config.yaml
train_examples: 45211
mask_ratio: 0.75
encoder_arch: "vit"
encoder_activation: "swiglu"
encoder_mlp_ratio: 2
encoder_inner_norm: false
decoder_width: 256
norm_pix_loss: true
max_steps: 14100
epochs: 39.9
Rows from block 3 of the encoder, named by matrix and row number. Rows with one number belong to one attention dimension. Each number is 128 + 32 x the weight over its row's rms, rounded and kept within 0 to 255. All counts start at 0. After the name is the row's rms in percent of the matrix's.
# v: attention value (encoder.blocks.3.attn.v.weight, 320x320), inputs 128-191
# proj: attention output (encoder.blocks.3.attn.proj.weight, 320x320, transposed), outputs 128-191
v.17 108 [255 128 227 127 104 126 130 160 246 124 117 120  79  76 255 133 127 119 118 128 125 152 152 138 225 113 130 119 128  22 133 128 130 131 129 127 121 134 130 177 181 123  76 114 130  93 125   0 141 130 120  87 125 105 133 105 130  96 158  56 117 147 115 153]
v.24 038 [130 128 131 126 128 122 127 130 127 127 130 128 128 123 128 128 128 124 128 131 127 128 129 129 127 128 128 129 129 127 129 127 125 137 127 128 129 128 129 128 126 135 128 222 128 133 128 127 128 124 118 129 127 140 127 128 128 128 129 124 126 128 127 125]
v.35 064 [118 129 127  92 128 130 129 131 137 130 119 129  54 131 147 121 128 129 132 118 128 131 127 128 162 130 134 129 122 128 129 129 136 125 128 128  80 129 131 129 159 128 113  78 129 110 128 128 130 135 130 123 124 102 130 120 128 123 125 120   0 129 102 128]
v.42 018 [131 129 128 129 128 128 128 128  46 128 128 128 127 128 129 128 128 128 128 128 128 128 129 128 128 128 128 128 128 128 128 128 128 132 146 128 128 128 128 128 128 128 128 128 128 128 128 128 128 128 128 127 128 132 128 128 127 128 128 128 130 128 128 128]
v.45 061 [124 131 126 125 109 128 132 255 150 196 115 128 115 128 162 122   0 255 129 117 128 138 133 131 128 128 131 124 115 127 130 129 131 129 138 129 114 127 126 131 128 156 110   0 127 113 130 126 194 127 153 116 126  27 126 124 111 123 120 124 127 133  49 129]
v.48 060 [131 126 114 157 143 131 128  96  96 129 152 128 166 125  25 129 129 127 152 139 128 103 113 124 120 129 131 130 140 127 120 125 114 128  52 131 147 127 126 127  10 121 138 212 128 232 131 129  99 132 102 214 149 255 126 132 151 129 132 213 133 124 243 128]
v.71 007 [133 127 129 137 129 128 129 129 129 126 125 128 121 127 124 128 128 127 130 127 127 128 124 129 129 128 127 130 130 125 129 128 128 112 145 128 131 128 125 127 127 128 138 126 128 130 129 129 127 128 126 129 130 141 124 126 129 128 130 127 123 127 128 128]
v.72 124 [213 138 197 133 125 129 126 149 171 127 124 125  68 130 247 128 124 128 132 127 129 136 154 135 185 124 130 129 154 123 134 129 133 131 157 123 116 128 133 155 155 132 112   0 128 115 126 104 144 131 141 109 118  70 131 120 127  89 119 123  53 136  77 225]
v.78 049 [132 125 127 153 135 140 133 130 134 128 128 140 255 127  93 128 138 126 128 131 127 137 129 128 127 135 128 129 130 127 124 127 127 101 136 131 132 127 123 129 128 126 130  84 128 119 126 126 126 127 127 139 129 115 128 121 129 128 122 127 126 125 126   0]
v.106 164 [129 128 102 141 137 125 128 108  99 127 146 127 149 126  35 128 122 125 159 136 127  93 116 118 108 128 125 123 146 136 124 128  85 125 124 135 143 127 122 128   0 127 189 255 129 255 118 132 124  98  70 133 148 193 127 136 154 157 133 222 130  83 131 129]
v.113 147 [115 128  72 126 130 121 125  67 117 128 135 137 173 128   0 122 130 132 128 128 131 104 110 119  87 214 126 129 130 151 121 129 128 129 125 132 119 131 115 114  83 129 180 200 127 188 119 148 121 122 100 169 140 144 126 141 133 143 112 152 132 115 140 117]
v.121 023 [133 136 124 151 144 137  73  75 130 134 135 151 147 126 126 123 130 136 137 128 127 120 116 124 124 135 129 127 140 127 121 128 130 126 127 129 139 132 113 125 124 128 129 129 127 149 131 126 124 129 121 137 146 133 127 125 126 132 121 139 149  54 128  95]
v.123 120 [131  74 130 142 131 140 141 134  68 124 127 128 239 173  76 137 140 121 120 129 127 128 128 127 133 129 128 120 130 101 124 127 203  64  85 130 141 125 126 128 142 114 212 135 130 112 133 124 153 127 119 132 126 154 125 134  64 173 160 131 179 138 120 128]
v.128 022 [127 129 124 128 128 129 128 127 129 128 127 129 129 129 131 127 128 128 128 127 128 128 129 128 127 128 129 126 128 128 128 128 129 124 128 128 129 128 128 128   0 127 129 130 128 128 129 127 128 128 131 128 128 134 125 126 128 129 127 130 130 128 128 128]
v.145 023 [128 128 126 126 129 129 128 128 128 128 131 129 126 128 133 128 129 129 128 128 128 128 129 128 128 128 127 128 128 129 128 128 127 136 124 128 128 128 128 127 129 131 128 124 128 126 128 125 127 127 127 127 128 109 132 128 128 128 128 129 128 130 128 128]
v.147 169 [123 135 104 149  81 153 118 120 103 139 160 127 183  24  54 124 136 124 127 133 121 116 105 126 144 123 111  97 133 107 125 135 160 134 128 107 153 233 129 129 122 109 131 201 127 186  95  39 121 129  66 246 134 190 124 122 134 130 130 154 129 103 145 138]
v.148 039 [128 128 128 128 130 128 128 128 128 127 125 128 132 127 128 129 161 127 128 128 129 128 125 130 126 128 129 127 128 128 125 128 129 122 126 128 128 124 128 128 129 126 130 128 128 129 130 128 127 132  23 151 126 129 120 128 129 128 128 128 131 126 128 125]
v.150 072 [147 204 135 123 105 105 128 141 125 130 104 142   7 136 208 126 130 113 118 126 125 126 135 131 124 131 128 152 129 164 124 128 127 129 174 146 110 168 121 133 127 125 124 124 129 108 116 130 135 132 129 106 127 114 131 139 112 124 131 126  11 116 101 131]
v.152 110 [136 128 129 119 124 121 141 134 140 118 102 132 119 139 154 116 114 136 137 128 134 133 142 137 125 131 130 136 133 142 128 130 128 156 130 172  90 171  41 130 128 124  45  68 131 114 139 133 133 129 120 115 129  99 148 128   0 120 128 128  92  88 116 128]
v.153 030 [140 124 138 120 128 125 127 125 104 127 132  48 130 168 135 136 125 122 127 169 126 126 125 125 124 126 130 127 127 148 124 126 128 138 105 127 127  10 130 128 222 120 135 205 129 118 117 130 123 126 106 126 128 255 127 152 137 179 255 143 134 128 122 128]
v.156 386 [153 179 126 131  90 110 119 127 151 152 114  45 117 123 130 146 192 134 125  98 131 127  96 132 170 201 125 142 127 153 129 125 128 127 193 125 186 144  61 224 138 153 126 132 118 134 116  63  52 107 126 213  84 148 110 138 130 143 146 134 171  92 116  76]
v.158 021 [123 128 127 127 132 128 128 128 128 128 130 127 128 126 132 126 130 129 128 128 128 127 124 127 128 128 124 128 128 128 130 128 127 129 128 128 128 128 128 128 128 141 129  75 128 125 128 128 128 124 129 128 128  99 121 128 128 128 127 127 123 128 128 255]
v.159 359 [127 139 127 132 123 227 127 126 126 170 140 116 118  40 157 126 199 175 118 127 128 129  95 142 130 128 116 122 164 113 116 190 129 128 129 115 131 175 116 136 166 133 109 135 140 114 118  66 130 145 123 148 136 129 128 188 132  92 127 127 123 127 133 103]
v.165 044 [127 129 125 134 129 124 128 128 128 128 129 111 128 129 123 127 127 129 130 125 129 129 123 121 132 124 127 128 129 124 128  88 123 126 131 129 128 121 127 128 130 124 255  44 129 135 134 125 128 129 131 142 133 132 126 127 127 119 130 129 124 128 124 255]
v.168 118 [122 143 136  81 125 129 128 128 149 127 125 129  12 131 175 113 132 141 130  74 128 137 132 125 227 127 128 129 130 255 134 127 139 143 130 128  92 140  57 123 168 135 103  81 128 106 127 131 132 128 130  15 119 102 129 134 117 127 123 128  10 126 105 118]
v.171 055 [128 112 128 126 124 128  17 125  54 130 132 129 148 127 127 130 121 131 139 125 129 128 128 130 126 130 120 133 128 128 126 133 130 128 138 126 143 123 128 105 126 128 128 156 127 129 127 125 113 129 142 148 133 195 130 124 137 124 126 122 125 132 129 127]
v.180 148 [182 134 196 145 127 131 129 196 131 130 122 117  61 127 255 129 126 124 104 129 125 155 146 138 141 115 129 127 139  47 131 130 127 139 130 121 175 140 130 135 170 126 114 108 129  58 154 108 153 132 134  85 119 118 132  97 126 106 255  39  99 134 119 130]
v.185 005 [129 128 128 128 128 128 128 128 128 128 128 128 128 128 129 128 128 128 128 128 128 128 128 128 128 128 128 128 128 128 128 128 128 127 127 128 128 128 128 128 128 128 128 128 128 128 128 128 128 128 128 128 128 128 126 128 128 128 128 128 128 128 128 128]
v.192 566 [133 129 146 247 116 135 128 128 141 131 123 133 171  97 128 130 115 193 125 118 130 126 130 130 119 128 117 143 138 131 114 128 121  66 166 119 129 130 114 129 124 130  96 140 147 117 128 129 129 127  54  94 126 205 129 118 127 128 107 120 116 131 112 149]
v.193 202 [116 119 134 140 131 142 123  61 144 130 134 125 152 226 130 143 130 103 122 126 127 131 128  45 127 107 124 130 131 156 166 134 167 119 115 122 109 178 165 125 127 144 142 226 128 151 125 155 103 139 126 117 128 255 129 214 130 147 128 129 116 127 153 148]
v.194 254 [ 40 135 141 126 125 125  64 124 114 124 153 133 130 103  68 145 119 118 111 153 118 131 129 128 131  80 112 130 166  61 127 139 126 136 127 113 105 126 137 129 108 155 127 172 128 144 122 130 103  87 151 146 120 133 128 155 161 114 102 127  35 119 127 128]
v.195 188 [128 134 135  97 131 131 112 159 128 129 110 106 115 128 128 126 130 124  79 143 120 136 122 128 226 137 146 132 114  96 120 149 123 118  12  88 154 127 177 127 130 119 137 190 128 183 129 129 121 132 254 130 129 152 128 118  68 117 120 123 128 121 139 118]
v.196 090 [149  75 119  65 144  75 125 129 241 140 141 117 111 131 127 127 135 131 102 126 116 112 123 132 121 213 169 132 151 125 146 158 131  85 114 120 146 116 164 120 142 146 154  95 129 120 118 126 119 133 105 145  65 116 127 141  98 119 178 193 147 130 221 127]
v.197 163 [110  91 114  93 163 130 131 118 151 149 130 125 160 133 128  20 176 130 136 129 127 115 110 130 129 135 182 128 130 131 148 135 210  63 144  98 138 121 166 127 150 136 134  36 127 130 117 140 130 201 197 126  96  28 121 139 127 124 128  97 131 133 171  64]
v.198 040 [129 121 161 122 124  94 128 130 128 129 110 150 128 179 131 129 136 124 106 133 136 174 132 126 136 139 127 140 124 126 136 125 135 146 141 129 124 116 126 127 104 134 128 125 126 130 134 130 129 130 130 139 123 125 117 116 129 131 119 115 123 125 129 123]
v.199 386 [ 36 133 124 117 106 139  74 138  60 128 125 131 135 127 128 140 131 131  88 127 125 173 103 128 128 124 128 142 126 129 124 119 131 152 140 128 237 118 128 165 133 130  30 175 122 122 128 123  44 119 166 247 127 153 110 155 143 143  64 109 128 131 145  97]
v.200 305 [255 127 115 153 130 102 147 141 210 108 195 133 126 130 129 139 113 126 123 128 130 156 128 129 121 127 132 106  67 122 137 126  98 157 255 128 131 125 120 108 102 120 127 130 106 121 123 111 131 133 107 127 129 144 128 125 120 157 129 140 137 141 124 150]
v.201 174 [161  79 171 124 125 124  52 111 141 149 190 119  96 135 129 106 149 225 131  86 114 132 121 138 126 150  94 134 145 203 128 130 148 124 181 189 126 138 130 130 185 180 114 105 131  92 127 129 134 123  83 122 129 111 136 141 133 119 130 104  47 141 133 108]
v.202 091 [127 128 124 132 129 146 106 232  95 130 126 149 132 130 125  23 135 125 126 128 129 120 132 131 123 123 149 120 146 124 127 130 124 124 130 128 132 128 133 101  55  97 142 255 127 159 156 128 127 163 110 129 123 138 128 131  99 130 140 144 130 123  93 146]
v.203 157 [ 50 127 134 161 127 165  99 124 131 147  82 134 106 127 128  92 165 211 134  79 127 127 132 127 128 129 132 127 172 181 128 129 172 108 127 137 124 193 109 130 255 148 120 110 129  82 151 155  58  97 122 116 149 124 128 154 127 119 133 128  72 129 145 113]
v.204 328 [128 126 155 129 132 131 126  95 129 135 129 142 120 125 127 128 128 128  92 136 126 133 129 125 219 127 116 136 128 124 137 135 169 136 109 127 128 149 129 129 142 134  91 255 128 173 128  99 127 114 110 128 129 255 128 128 127 128 131  84  90 126 136 125]
v.205 519 [255 130 203 158 130 128 130 130 215 133  93 126 112 128 114 135 123 128 187 127 125 102 127 128 133 140 130 188 126 124 129 156 127  85 128 127 130 129 127 128  99 128 187 129 128 198 132 113 143 128 128 104 128 167 127 106 128 127 166 147 128 119 128 157]
v.206 160 [144 130 110 130 144 128 123 141 160 124 118 137 149 128 127 136 124  40 110 177 125 124 129 129 113 139 156 127 113  65 130 132 132 137 134  67 170 137 143 118  99  62 131 111 128 184 126 114 124 202 176 142  82 129 126 112 118 142 115 171 152 127 131 117]
v.207 151 [ 98 147 109 153 117 147 212 123 149 128  87  63 135 142 129 133 145 134 134 113 131 122 136 118 132 134 119 122 127 127 127 117 145 129 128 128  87 152 117 132 126 133 122   0 128 128 148 130 147 115 156 123 131  38 128  77 122  81 114 151 125 118 207 165]
v.208 168 [129 112 139 134 130 130 124 131 126 121 117 145 136 170 125 128 255 114 122 141 132 128 133 104 124 255 131 134 146 119 136 166 128 129 150 124 132 101 116 141 178 127 124 106 127 128 131 106 124  61 145 149 105 146 125  61 127 126 126   0 124 145 128 170]
v.212 113 [130 118 123  93 112 127 129  97 131   8 153 114 126 127 131 129  85 132 125 130 132 133 127 121 139 120 123 127 131 144 133 105 129 141 100 128 129 255 128 114  66 131 136 191 126 131 133 198 119 129 124 131 130 146 127 147 131 126 131 137 115 127 128 129]
v.213 164 [129 119 140  77 115 128 103 192 124 129 127 124 159 127 132 139 116 129 131 244 128 127 121 131  69 128 125 130 145 122 129 111  87 128 113 127 133  99 129 127 110 131 132 134 127 156   5 131 195  89 128 223 116 138 128 109 152  65 100 245 137 102 128 134]
v.214 189 [119 127 132 127 122 129 132 120 186 134 128 130  80  81 133 110 110 138 151 113 128 129 128 133 129 139 134 153 100 126 114  99 132 133 152 128 124 138 158 135 129 128 140   0 126 126 125 126 133 129 146 100 120  20 135  86 158  80  89 118 112 134 149 171]
v.215 081 [137 126 132 128 114 124 135 125 109 131 134 126  36  91 129 126   0 129 120 132 125 118 122 138 255 128 137 130 139 112 125 127 128 128  83 127 129 128 134 126 131 129 128 120 127 143 123 131 132 141 118 107 131  99 127 131 132 116 129 128 125 127 139 137]
v.217 346 [ 62 159 117 123 124 123 111 112  45 112 130 101 127 106 127 127  13 106 125  79 124 111 130 124 144 133 127 130 132 127 129 126 128 122 128 127 105 129 132 126   0 125 105 152 128 131 219 221  15 155 193 122 130  91 127 173 128 127 148 231 168  56 137 126]
v.218 267 [128 132 139 151 104 123 127 164 128 121 118 171 128 189 128 130 163 123 132 127 124 131 128 130 100 126 135 140 135 132 127 141 120 132 136 122 128 117  76 157 255 128 175  84 122 131 123 117 255  49 130 157 118 129 126  19 128 128 108 117 129 114 125 143]
v.220 020 [121 128 127 128 128 128 128 127 128 128 128 128 128 128 130 128 128 129 128 128 128 128 127 129 128 128 128 128 128 128 128 128 128 127 128 128 128 128 128 128 128 128 127 128 128 127 128 129 128 128 128 128 128 130 128 128 128 128 128 129 128 128 128 128]
proj.17 286 [131 127 129 127 127 127 130 128 129 124 129 128 127 126   0 112 127 129 120 124 126 128 127 130 128 127 134 129 128 129 128 128 128 126 136 127 129 133 126 127 128 133 128 128 130 129 123 148 131 115 130 127 128 129 129 126 129 129 128 153 128 128 131 128]
proj.24 025 [130 111 134 128 131 126 129 127 120 123 124 129 128 127 129 134 127 127 127 127 127 128 129 128 129 121 128 128 131 129 129 129 129 129 126 128 127 127 127 128 129 131 125 132 124 128 130 132 125 131 115 128 129 142 120 127 127 130 132 128 126 127 129 140]
proj.35 031 [126  42 126 129 123 121 108 127 158 124 140 130 122 112 116 109 108 131 124 103 129 124 130 135 116 108 140 129 136 132 229 130 140 111 106 124 123 170 123 126 124 129 110 127 135 116 119 131 134 123 129 127 128 109 132 126 133 129  54 124 255 160 132 108]
proj.42 006 [134 130 130 132 127 121 145 119 136 128 127 118 132 127 125 127 133 125 128 121 123 127 129 128 129 129 127 130 130 139 128 130 119 129 133 132 127 132 129 129 126 130 129 126 130 126 129 154 116 126 135 126 134  78 126 126 124 128 119 136 122 115 130 128]
proj.45 055 [137 113 124 125 136 145 136  86 156 119 140 134  88 110   0 126 134   0 114  94 127 127 122 130 119 133 129 127 104 127 128 138 159 124 141 121 148 132 124 130 131 121 100 120 122 122 129 132  83 129 168 142 127 118 125 132 125 141  38 114 116 132 131 125]
proj.48 127 [125 141 122 146 125 126 124 115 102 133 125 122 155 128 255 130 133 129 168 173 125 128 128 129 133 128 128 128 134 126 125 118 118 130 109 131 127 125 131 134 122 127 135 130 123 131 129 128 125 127  84 131 129 130 127 127 135 120 148 116 141 126 126 112]
proj.71 022 [131 128 129 128 128 126 128 127 128 128 128 119 127 127 128 128 126 128 129 128 128 128 128 128 127 128 128 128 128 128 128 128 127 129 130 128 128 128 128 128 128 128 128 130 127 128 128 129 129 128 121 127 128 131 128 128 131 128 130 128 127 128 128 128]
proj.72 194 [123 124 131 127 130 140 127 151 130 124 129 113 119 105   0 119 122 131 125 107 121 128 111 130  97 124 125 127 120 125 156 130 157 123 144 120 134 133 120 128 137 130 104 127 128 129 125 126 130 116 125 127 130 123 121 127 131 132 114 128 130 128 130 130]
proj.78 037 [130 131 127 130 129 130 129 138 123 127 117 197   0 159 131 131 138 118 123 126 147 129 129 111 134 114 112 125 112 128 128 132 128 127 137 128 130 127 116 112 154 127 128 138 131 125 132 133 126 130 128 109 128 115 140 129 127 133 135 129 125 102 121 255]
proj.106 259 [126 138 117 130 125 121 128 111  69 130 125 121 142 130 255 134 129 128 172 185 127 127 130 130 134 132 129 126 135 132 125 108 109 152 117 137 122 119 131 136 120 122 141 131 118 132 151 125 103 160  92 131 142 128 128 125 143 121 149 125 130 144 127 128]
proj.113 342 [128 129 127 124 128 126 127 126 127 138 128 128 130 128 255 137 127 127 151 140 145 132 139 128 128 111 122 128 127 127 128 128 128 152 127 130 128 124 130 129 125 128 129 123 126 128 135 115 127 131 123 129 128 128 127 126 127 127 125 115 132 130 128 130]
proj.121 066 [132 129 129 129 130 126 127 126 110 127 128 128 130 125 255 128 129 128 129 138 127 128 128 127 127 127 128 128 129 126 128 128 126 129 126 127 128 128 129 131 129 129 128 127 128 127 129 127 128 127  85 128 126 123 124 126 129 128 130 127 134 128 127 128]
proj.123 191 [134 128 131 128 126 129 129 128 171 118 121 124  84 127 134 136 131  97 110 130 126  98 130 129 141 127 124 125 129 129 130 145 134 128 141 126 115 159 130 127 131 135 137 130 128 129 124 128 126 131 127  90 114 131 125 127 154 128 168 140 128 124 129 148]
proj.128 015 [142 136 131 130 128 125 129 111 128 129 131 126 129 127 255 128 124 124 143 131 127 128 129 127 132 133 129 131 128 127 128 128 104 138 128 130 128 129 138 135 128 129 133 130 128 129 128 130 127 125 143 124 126 143 130 127 112 129 132 127 125 128 126 128]
proj.145 005 [ 74 131 126 124 118 128 122 130 166 132 162 137 152 128 154 128 134 138 128  83 132 132 137 128 143 124 114 130 130 140 126 127 132 146 159 124 126 133 120 121 129 149 122 141 129 123 126 134 124 101 175 114 132 105 129 140 123 125 101 123 129 146 124 117]
proj.147 148 [126 194 125 127 105 115 122  95  97 122  96 130 117 254 224 134 131 124 201 171 139 131 168 126 146 137 153 128 164 127 125 125 129 125 125 128 110  35 167 140 129 128 131 132 123 138 144 129  86 219 121 132 115 128 121 133 132 113 170 128 133 124  22 148]
proj.148 012 [114 126 125 136 132 136 133 147 100 121 105 116 127 142 169 111 182 122 136 130 129 122 129 135 118 137 122 122 130 128 129 168 129 165 138 136 123 120 122 134 129 133 147 105 131 136 126 120 130 138 115 113 116 136 141 133 137 122 167 123 160 131 124 154]
proj.150 056 [131  95 137 125 127 139 161 138 180 148 132 127 115  81  68  89 124 190  85  98 107 127 116 120 113 105 121 130 101 122 127 131 114 146 125 127 128 139  49 117 126 132 119 118 141 121 128 124 229 100 147 115 163 127 137 109 113 151  90 115 120 158 148 100]
proj.152 076 [135 115 131 132 131 143 113 133 177 138 162 116  98  94 103 116 129 150 118  80 118 127  97 135 115  89 113 126 122 126 170 109 126 128 130  99 132 132 119 112 120 132 117 116 137 110 131 127 133 111 135  96 128 109 149 135 126 145 107 125 128 132 142 104]
proj.153 022 [136 131 123 122 110 124 126 107 100 140 128 130 162 132 131 129 131  76 130 145 131 126 128 126 132 128 130 129 137 127 128 126  65 132 122 141 123 177 120 127 121 138 163 130 134 135  99 120 140 122  96  98 154 139 137 122 124 119 169 125 127 142 136 140]
proj.156 389 [131 128 130 123 128 128 125 125  79 131 129 211 111 129 124 121  98 136 137 194 124 149 140 131 108  72 130 106 121 130 135 128  98 132  94 128 129 114 161  39 119  92 138 131 129 139 190 125 128 169 117 100 178 122 124 133 126 119 111 126  29 142 117 136]
proj.158 007 [119 118 126 130 128 133 127 132 158 119 134 133 128 133 131 136 132 148 124 104 136 128 124 131 138 127 127 126 137 124 128 149 205  87 136 126 131 127 141 132 133 129 104 143 111 125 124 150 125 130 153 129 131 135 104 142 122 137 128 124 164 159 126   0]
proj.159 353 [128 130 126 133  95 139 143 124 119 129 125 128 124 229 117  95 115  55 130 122 122 124 127  90 133 128 139 129 115 148 131  79 126 124 122 146 134 131 127 139 123 108 126 128 126 142 130 140 169 134  95 134 131 128 125  85 114 124 127 143 126 128 121 149]
proj.165 046 [119 130 129 130 127 126 123 131 129 124 130 122 134 125 129 159 130 125 145 128 124 130 124 134 124 132 129 128 136 102 127 219 135 129 117 128 129 127 130 141 125 126   3 148 116 128 119 128 131 128 125 130 127 129 122 126 130 126 133 125 132 125 129  84]
proj.168 128 [133 122 125 116 128 126 127 136 141 129 128 127 112 113 127  93 140 147 124  92 136 126 126 129  68 125 129 121 120  69 144 126 127 125 136 129 127 122 110 118 147 138 133 119 131 109 129 117 147 126 126 126 129 119 129 120 123 130  90 130 139 167 132 114]
proj.171 047 [117 134 126 122 128 129 173 108 161 101 130 125 179 124 126 130 130 129 143 137 131 127 126 128 137 128 128 127 141 129 124 122 127 137 116 130 135 131 137 132 118 116 131 133 130 129 138 136 130 128 119 137 129 129 142 125 129 124 149 129 147 114 119 123]
proj.180 401 [128 127 130 128 127 129 131 129 128 124 129 128 128 129   0 117 131 130 107 124 127 124 119 127 130 127 134 128 127 133 128 124 125 118 129 127 128 130 128 127 128 128 128 130 129 131 119 131 130 120 130 129 128 128 128 130 128 130 129 141 127 127 129 128]
proj.185 010 [127 129 128 130 128 130 128 128 128 128 128 128 128 128 129 128 128 129 128 128 128 128 128 128 126 128 128 128 128 128 128 128 128 128 128 128 128 128 128 128 128 128 128 128 128 128 128 128 128 128 129 128 128 128 125 128 127 128 126 128 128 128 128 128]
proj.192 514 [129 128 149 128 128 127 127 121 152 131 133 128 129 182 128 126 149 126   4 130 130 139 128 118 135 128 121 156 128 128 134 126 141 131  88 132 127 127 127  97 157 127 136 127 128 129 135 217 118 121 152 128 129 140 129 160  88 139 129 129 134 128 150 118]
proj.193 182 [ 96 141 124 131 109 140 124 124 108 159 117 135 145 128 108 132 130 112 168 141 125 120 126 151 127 127 130 128 166  88 131 131 193 124 124 131 132  65 107 129 127 107 143 125 127 152 112 129 174 127 114 147 152 179 122  68 127  79 132 140 125 126 107 140]
proj.194 340 [127 125 131 120 116 130 128 129 138 127 131 129 129 128 255 142 103 124 111 129 127 129 135 129 138 128  81 206 125 121 102 148 129 130 121 129 128 138 139 125 144 121 132 128 127 120 126 129 129 139 149 128 128 128 128 128 129 125 133 129 129 133 128 131]
proj.195 234 [118 140 127 132 126 132 126 131 110 123 122 128 138 123 125 141 132 131 255 144 126 132 128 136   0  95 132 128 128 163 129 107 127 127 255 118 134 126 127 156 116 131 115 132 129 133 127 128 113 124  92 115 125 135 129 136 138 126  98 125 116 127 123 135]
proj.196 130 [127 118 125 149 128 130 131 128 118 131 128 125 129 139 141 128 128 135 195 140 128 130 121 129 131  53 128 127 120 144 134 131 144 128 211 129 128 124 125 126  96 129 121 133 122 127 128 130 131 128 112 108 131 123 122 143 170 132 132 138 132 124 131 114]
proj.197 177 [127 123 122 133 142 137 133 128 116 136 117 122 122 137 140 169 128 136 180 119 132 122 104 136 131 127 128 106 133 196 139 139 168 114 150 158 128  81 130 155 125 130  93 112 126 128 133 122 125 165 112 129 132 124  99 160 233 124 129 134 138  95 128 111]
proj.198 025 [105  97 118 135 121 125 120 236 117  93 164 140 130  80 159 122 115 174 133  88 132 134 122 128 102  51 137 127 162 127 147 140 134 138 175 120 130 136 132 102 133 132  90 134 131 102 106 105 133 131 126 116 131 127 121 229  62 117  93 126 128 135 130 125]
proj.199 383 [128 127 143  74 146 127 169 131 184 127 130 135 132 141 128 129  33 126  89  99 129 142 130 126  97 108 128 128 129 121 113 137 127 118  97 122 105 128 128 118 146 130 126 128 145 107 154 128 226 125 181   0 127 108 130 101 104  82 141 121 132 132 121 129]
proj.200 300 [163 121 169 120 163 126 128 141  31 130 135 131 138 130 134 119 126  98  65 154 128 133 127  97 138 118 128 118 151 113 128 128 108 133  82 127 129 141 130 125 125 136 185 130 151  92 105 105 125 130 189 158 127 128 126 142 110 139 247 136 165 128 137 125]
proj.201 161 [143 127 138  79 139 117 244  94 182 143 127  91 126 136 136  84 146 157 130 127 138 143 120  90 146 126 126 118 135 218 130 126 134 129 160 137 112 159 125 107 171 142 128 125 127 123 138 133 128 130  88  96 131 113 128 154 130 117 127 165 176 126 131  64]
proj.202 066 [125 130 117 131 127 126 126 119  40 129 124 144 144  93 117 142 165 122 135 174 135 139 120  75  99  86 141 132 128 115 176  78 120 110 114 124 136 123 127 135 137  94 133 126 133 130 113 140 132 131 131 162 135 137 127 131 117 109 123 124 118 148 118 144]
proj.203 157 [140 125 158 136 129 133 136 111 227 131 111 132 112 167 111 105 135 139 131  67 141 129 128 111 132 114 127 131 142 152 137 128 136 114 124 136 117 131 100  99 130 129 127 127 129 131 158 157 240  96   0  52 151 116 129 118 116  72 120 138 112 126 120 176]
proj.204 218 [120 150  77 128  74 123 104 132 140 128 129 139 138 124 126 129 151 139 134 163 123 130 131 128 111 100 126 159 127 120 129 111 119 151 255 118 129 130 128  99 145 108 127  75 128 113 119 148 132 122 101  91 131 215 127 108  99 114 109 132 115 161 131 135]
proj.205 488 [130 131 127 182 127 137 124 128  91 128 127 128 159 133 201 128 128 104 178 129 125 130 129 129 129 128 128  99 128 128 131  94 124 130 180 133 129 120 128 141 128 129 160 131 131 128 112 127 122 133 118 150 129 130 130 135 128 128 131 129 128 136 112 125]
proj.206 146 [122 138 123 196 111 143 119 179   9 122 125 166 129  91 138 135 126 131 127 146 118 138 125 140 117 120 132 128 143 103 135 129 130 128 157 117 127 127 133 148 100 129 107 129 129 110  74 112 119 127 164 211 124 137 124 153 125 133 132  80 127 122 127 128]
proj.207 134 [103 156 162 129 127 171  45 131 136 128 124 142 122  93 126 115  46 129 174  56 127 135 130 154 133 138 119 118 128 128 131 151 242 123 127 131 129  46 127 140 135 128 120 122 131 132 150 114 146 120 132 126 126 118 134 116 126 133  91  87 130  99   0 114]
proj.208 158 [125 125 134 127 128 133 106 147 124 128 127 125 129  18 124 149   0 127 152 125  93 129 126 170 115   0 126 129 110  96 129 128 152 111 123 126 122 126 131 130 126 121 126 134 186 144 122 125 147 134 128 110 158 128 122 126 125 118 132 173 129 121 128 129]
proj.212 100 [119 132 120 127 128 123 122 126 143 182 128 145 147 129 135  86 142 100 136 129 135 128 132 127 165 131 130 125 135 122 121 136 105 132 130 128 126  77 129 127 162 141 134 124 120  80 133 142 127 127 133 128 121 124 129 137 140 128 128 128 153 126 126 125]
proj.213 136 [118 139 127 225 128 131 124 120  90 124 135 123 147  41  36 155 134 114 159 134 125 127 134 128 117 138 135 144 150 127 128 133 127 125 111  96 105 142 147 157 105 109 130 149 128 129 182 127   0 152 132  97 124 131 132 149 127 198 143   0 123 125 102 131]
proj.214 176 [129 128 125 127 145 169 123 174 175 128 126 144 102 126  42 122 121 129 129  77 123 133 122 132 119 126 143  35 112  90 139 182 172 121 138  96 186  47 102 143 132 144  95 122  87 126 136 109 128  91 143 230 123  96 130 109 135 157  22 114 135 140 116 124]
proj.215 062 [121 127  86 117 136 132 125 120 127 114 127 124 139 115 129 116 255 139 134 129 204 128 125 131 108 133 137 124 148 202 123 126 137 136 124 128 201 122 130 128 129 135 133 124  38 122 139 113 130 134 112 167 117 129 132 128 190 143  74 162 130 127  75  92]
proj.217 288 [128 109 123 128 128 129 128 125 255 134 131 149 132 187 199 137 182 134 129 125 134 125 122 114 129 170 126 120 114 137 142 132 127 129 136 129 159 106 132 129 247 134 128 127 113 121  82 134 144 133 151 134 115 105 125 128 126 117 124  90 126 198  91 125]
proj.218 237 [127 125 114 127 129 155 131 144 105 121 123  72 127   0  89 150 100 118 163 122 127  66 131 136 128  20 122 101 128 100 129 135 168 126  96 127 123 125 139 130  63 105 138 131 159 160 107 117 129 167 123 129 160 112 129 135 130 141 139 138 132 129 119 134]
proj.220 006 [119 135 123 125 127 128 131 131 136 115 131 126 121 132 133 125 126 127 127 130 128 127 127 132 129 129 132 128 114 117 128 126 140 111 135 127 130 119 133 126 132 130 132 141 141 133 129 119 148 120 118 116 125 133 148 138 121 127 139 123 149 133 134 112]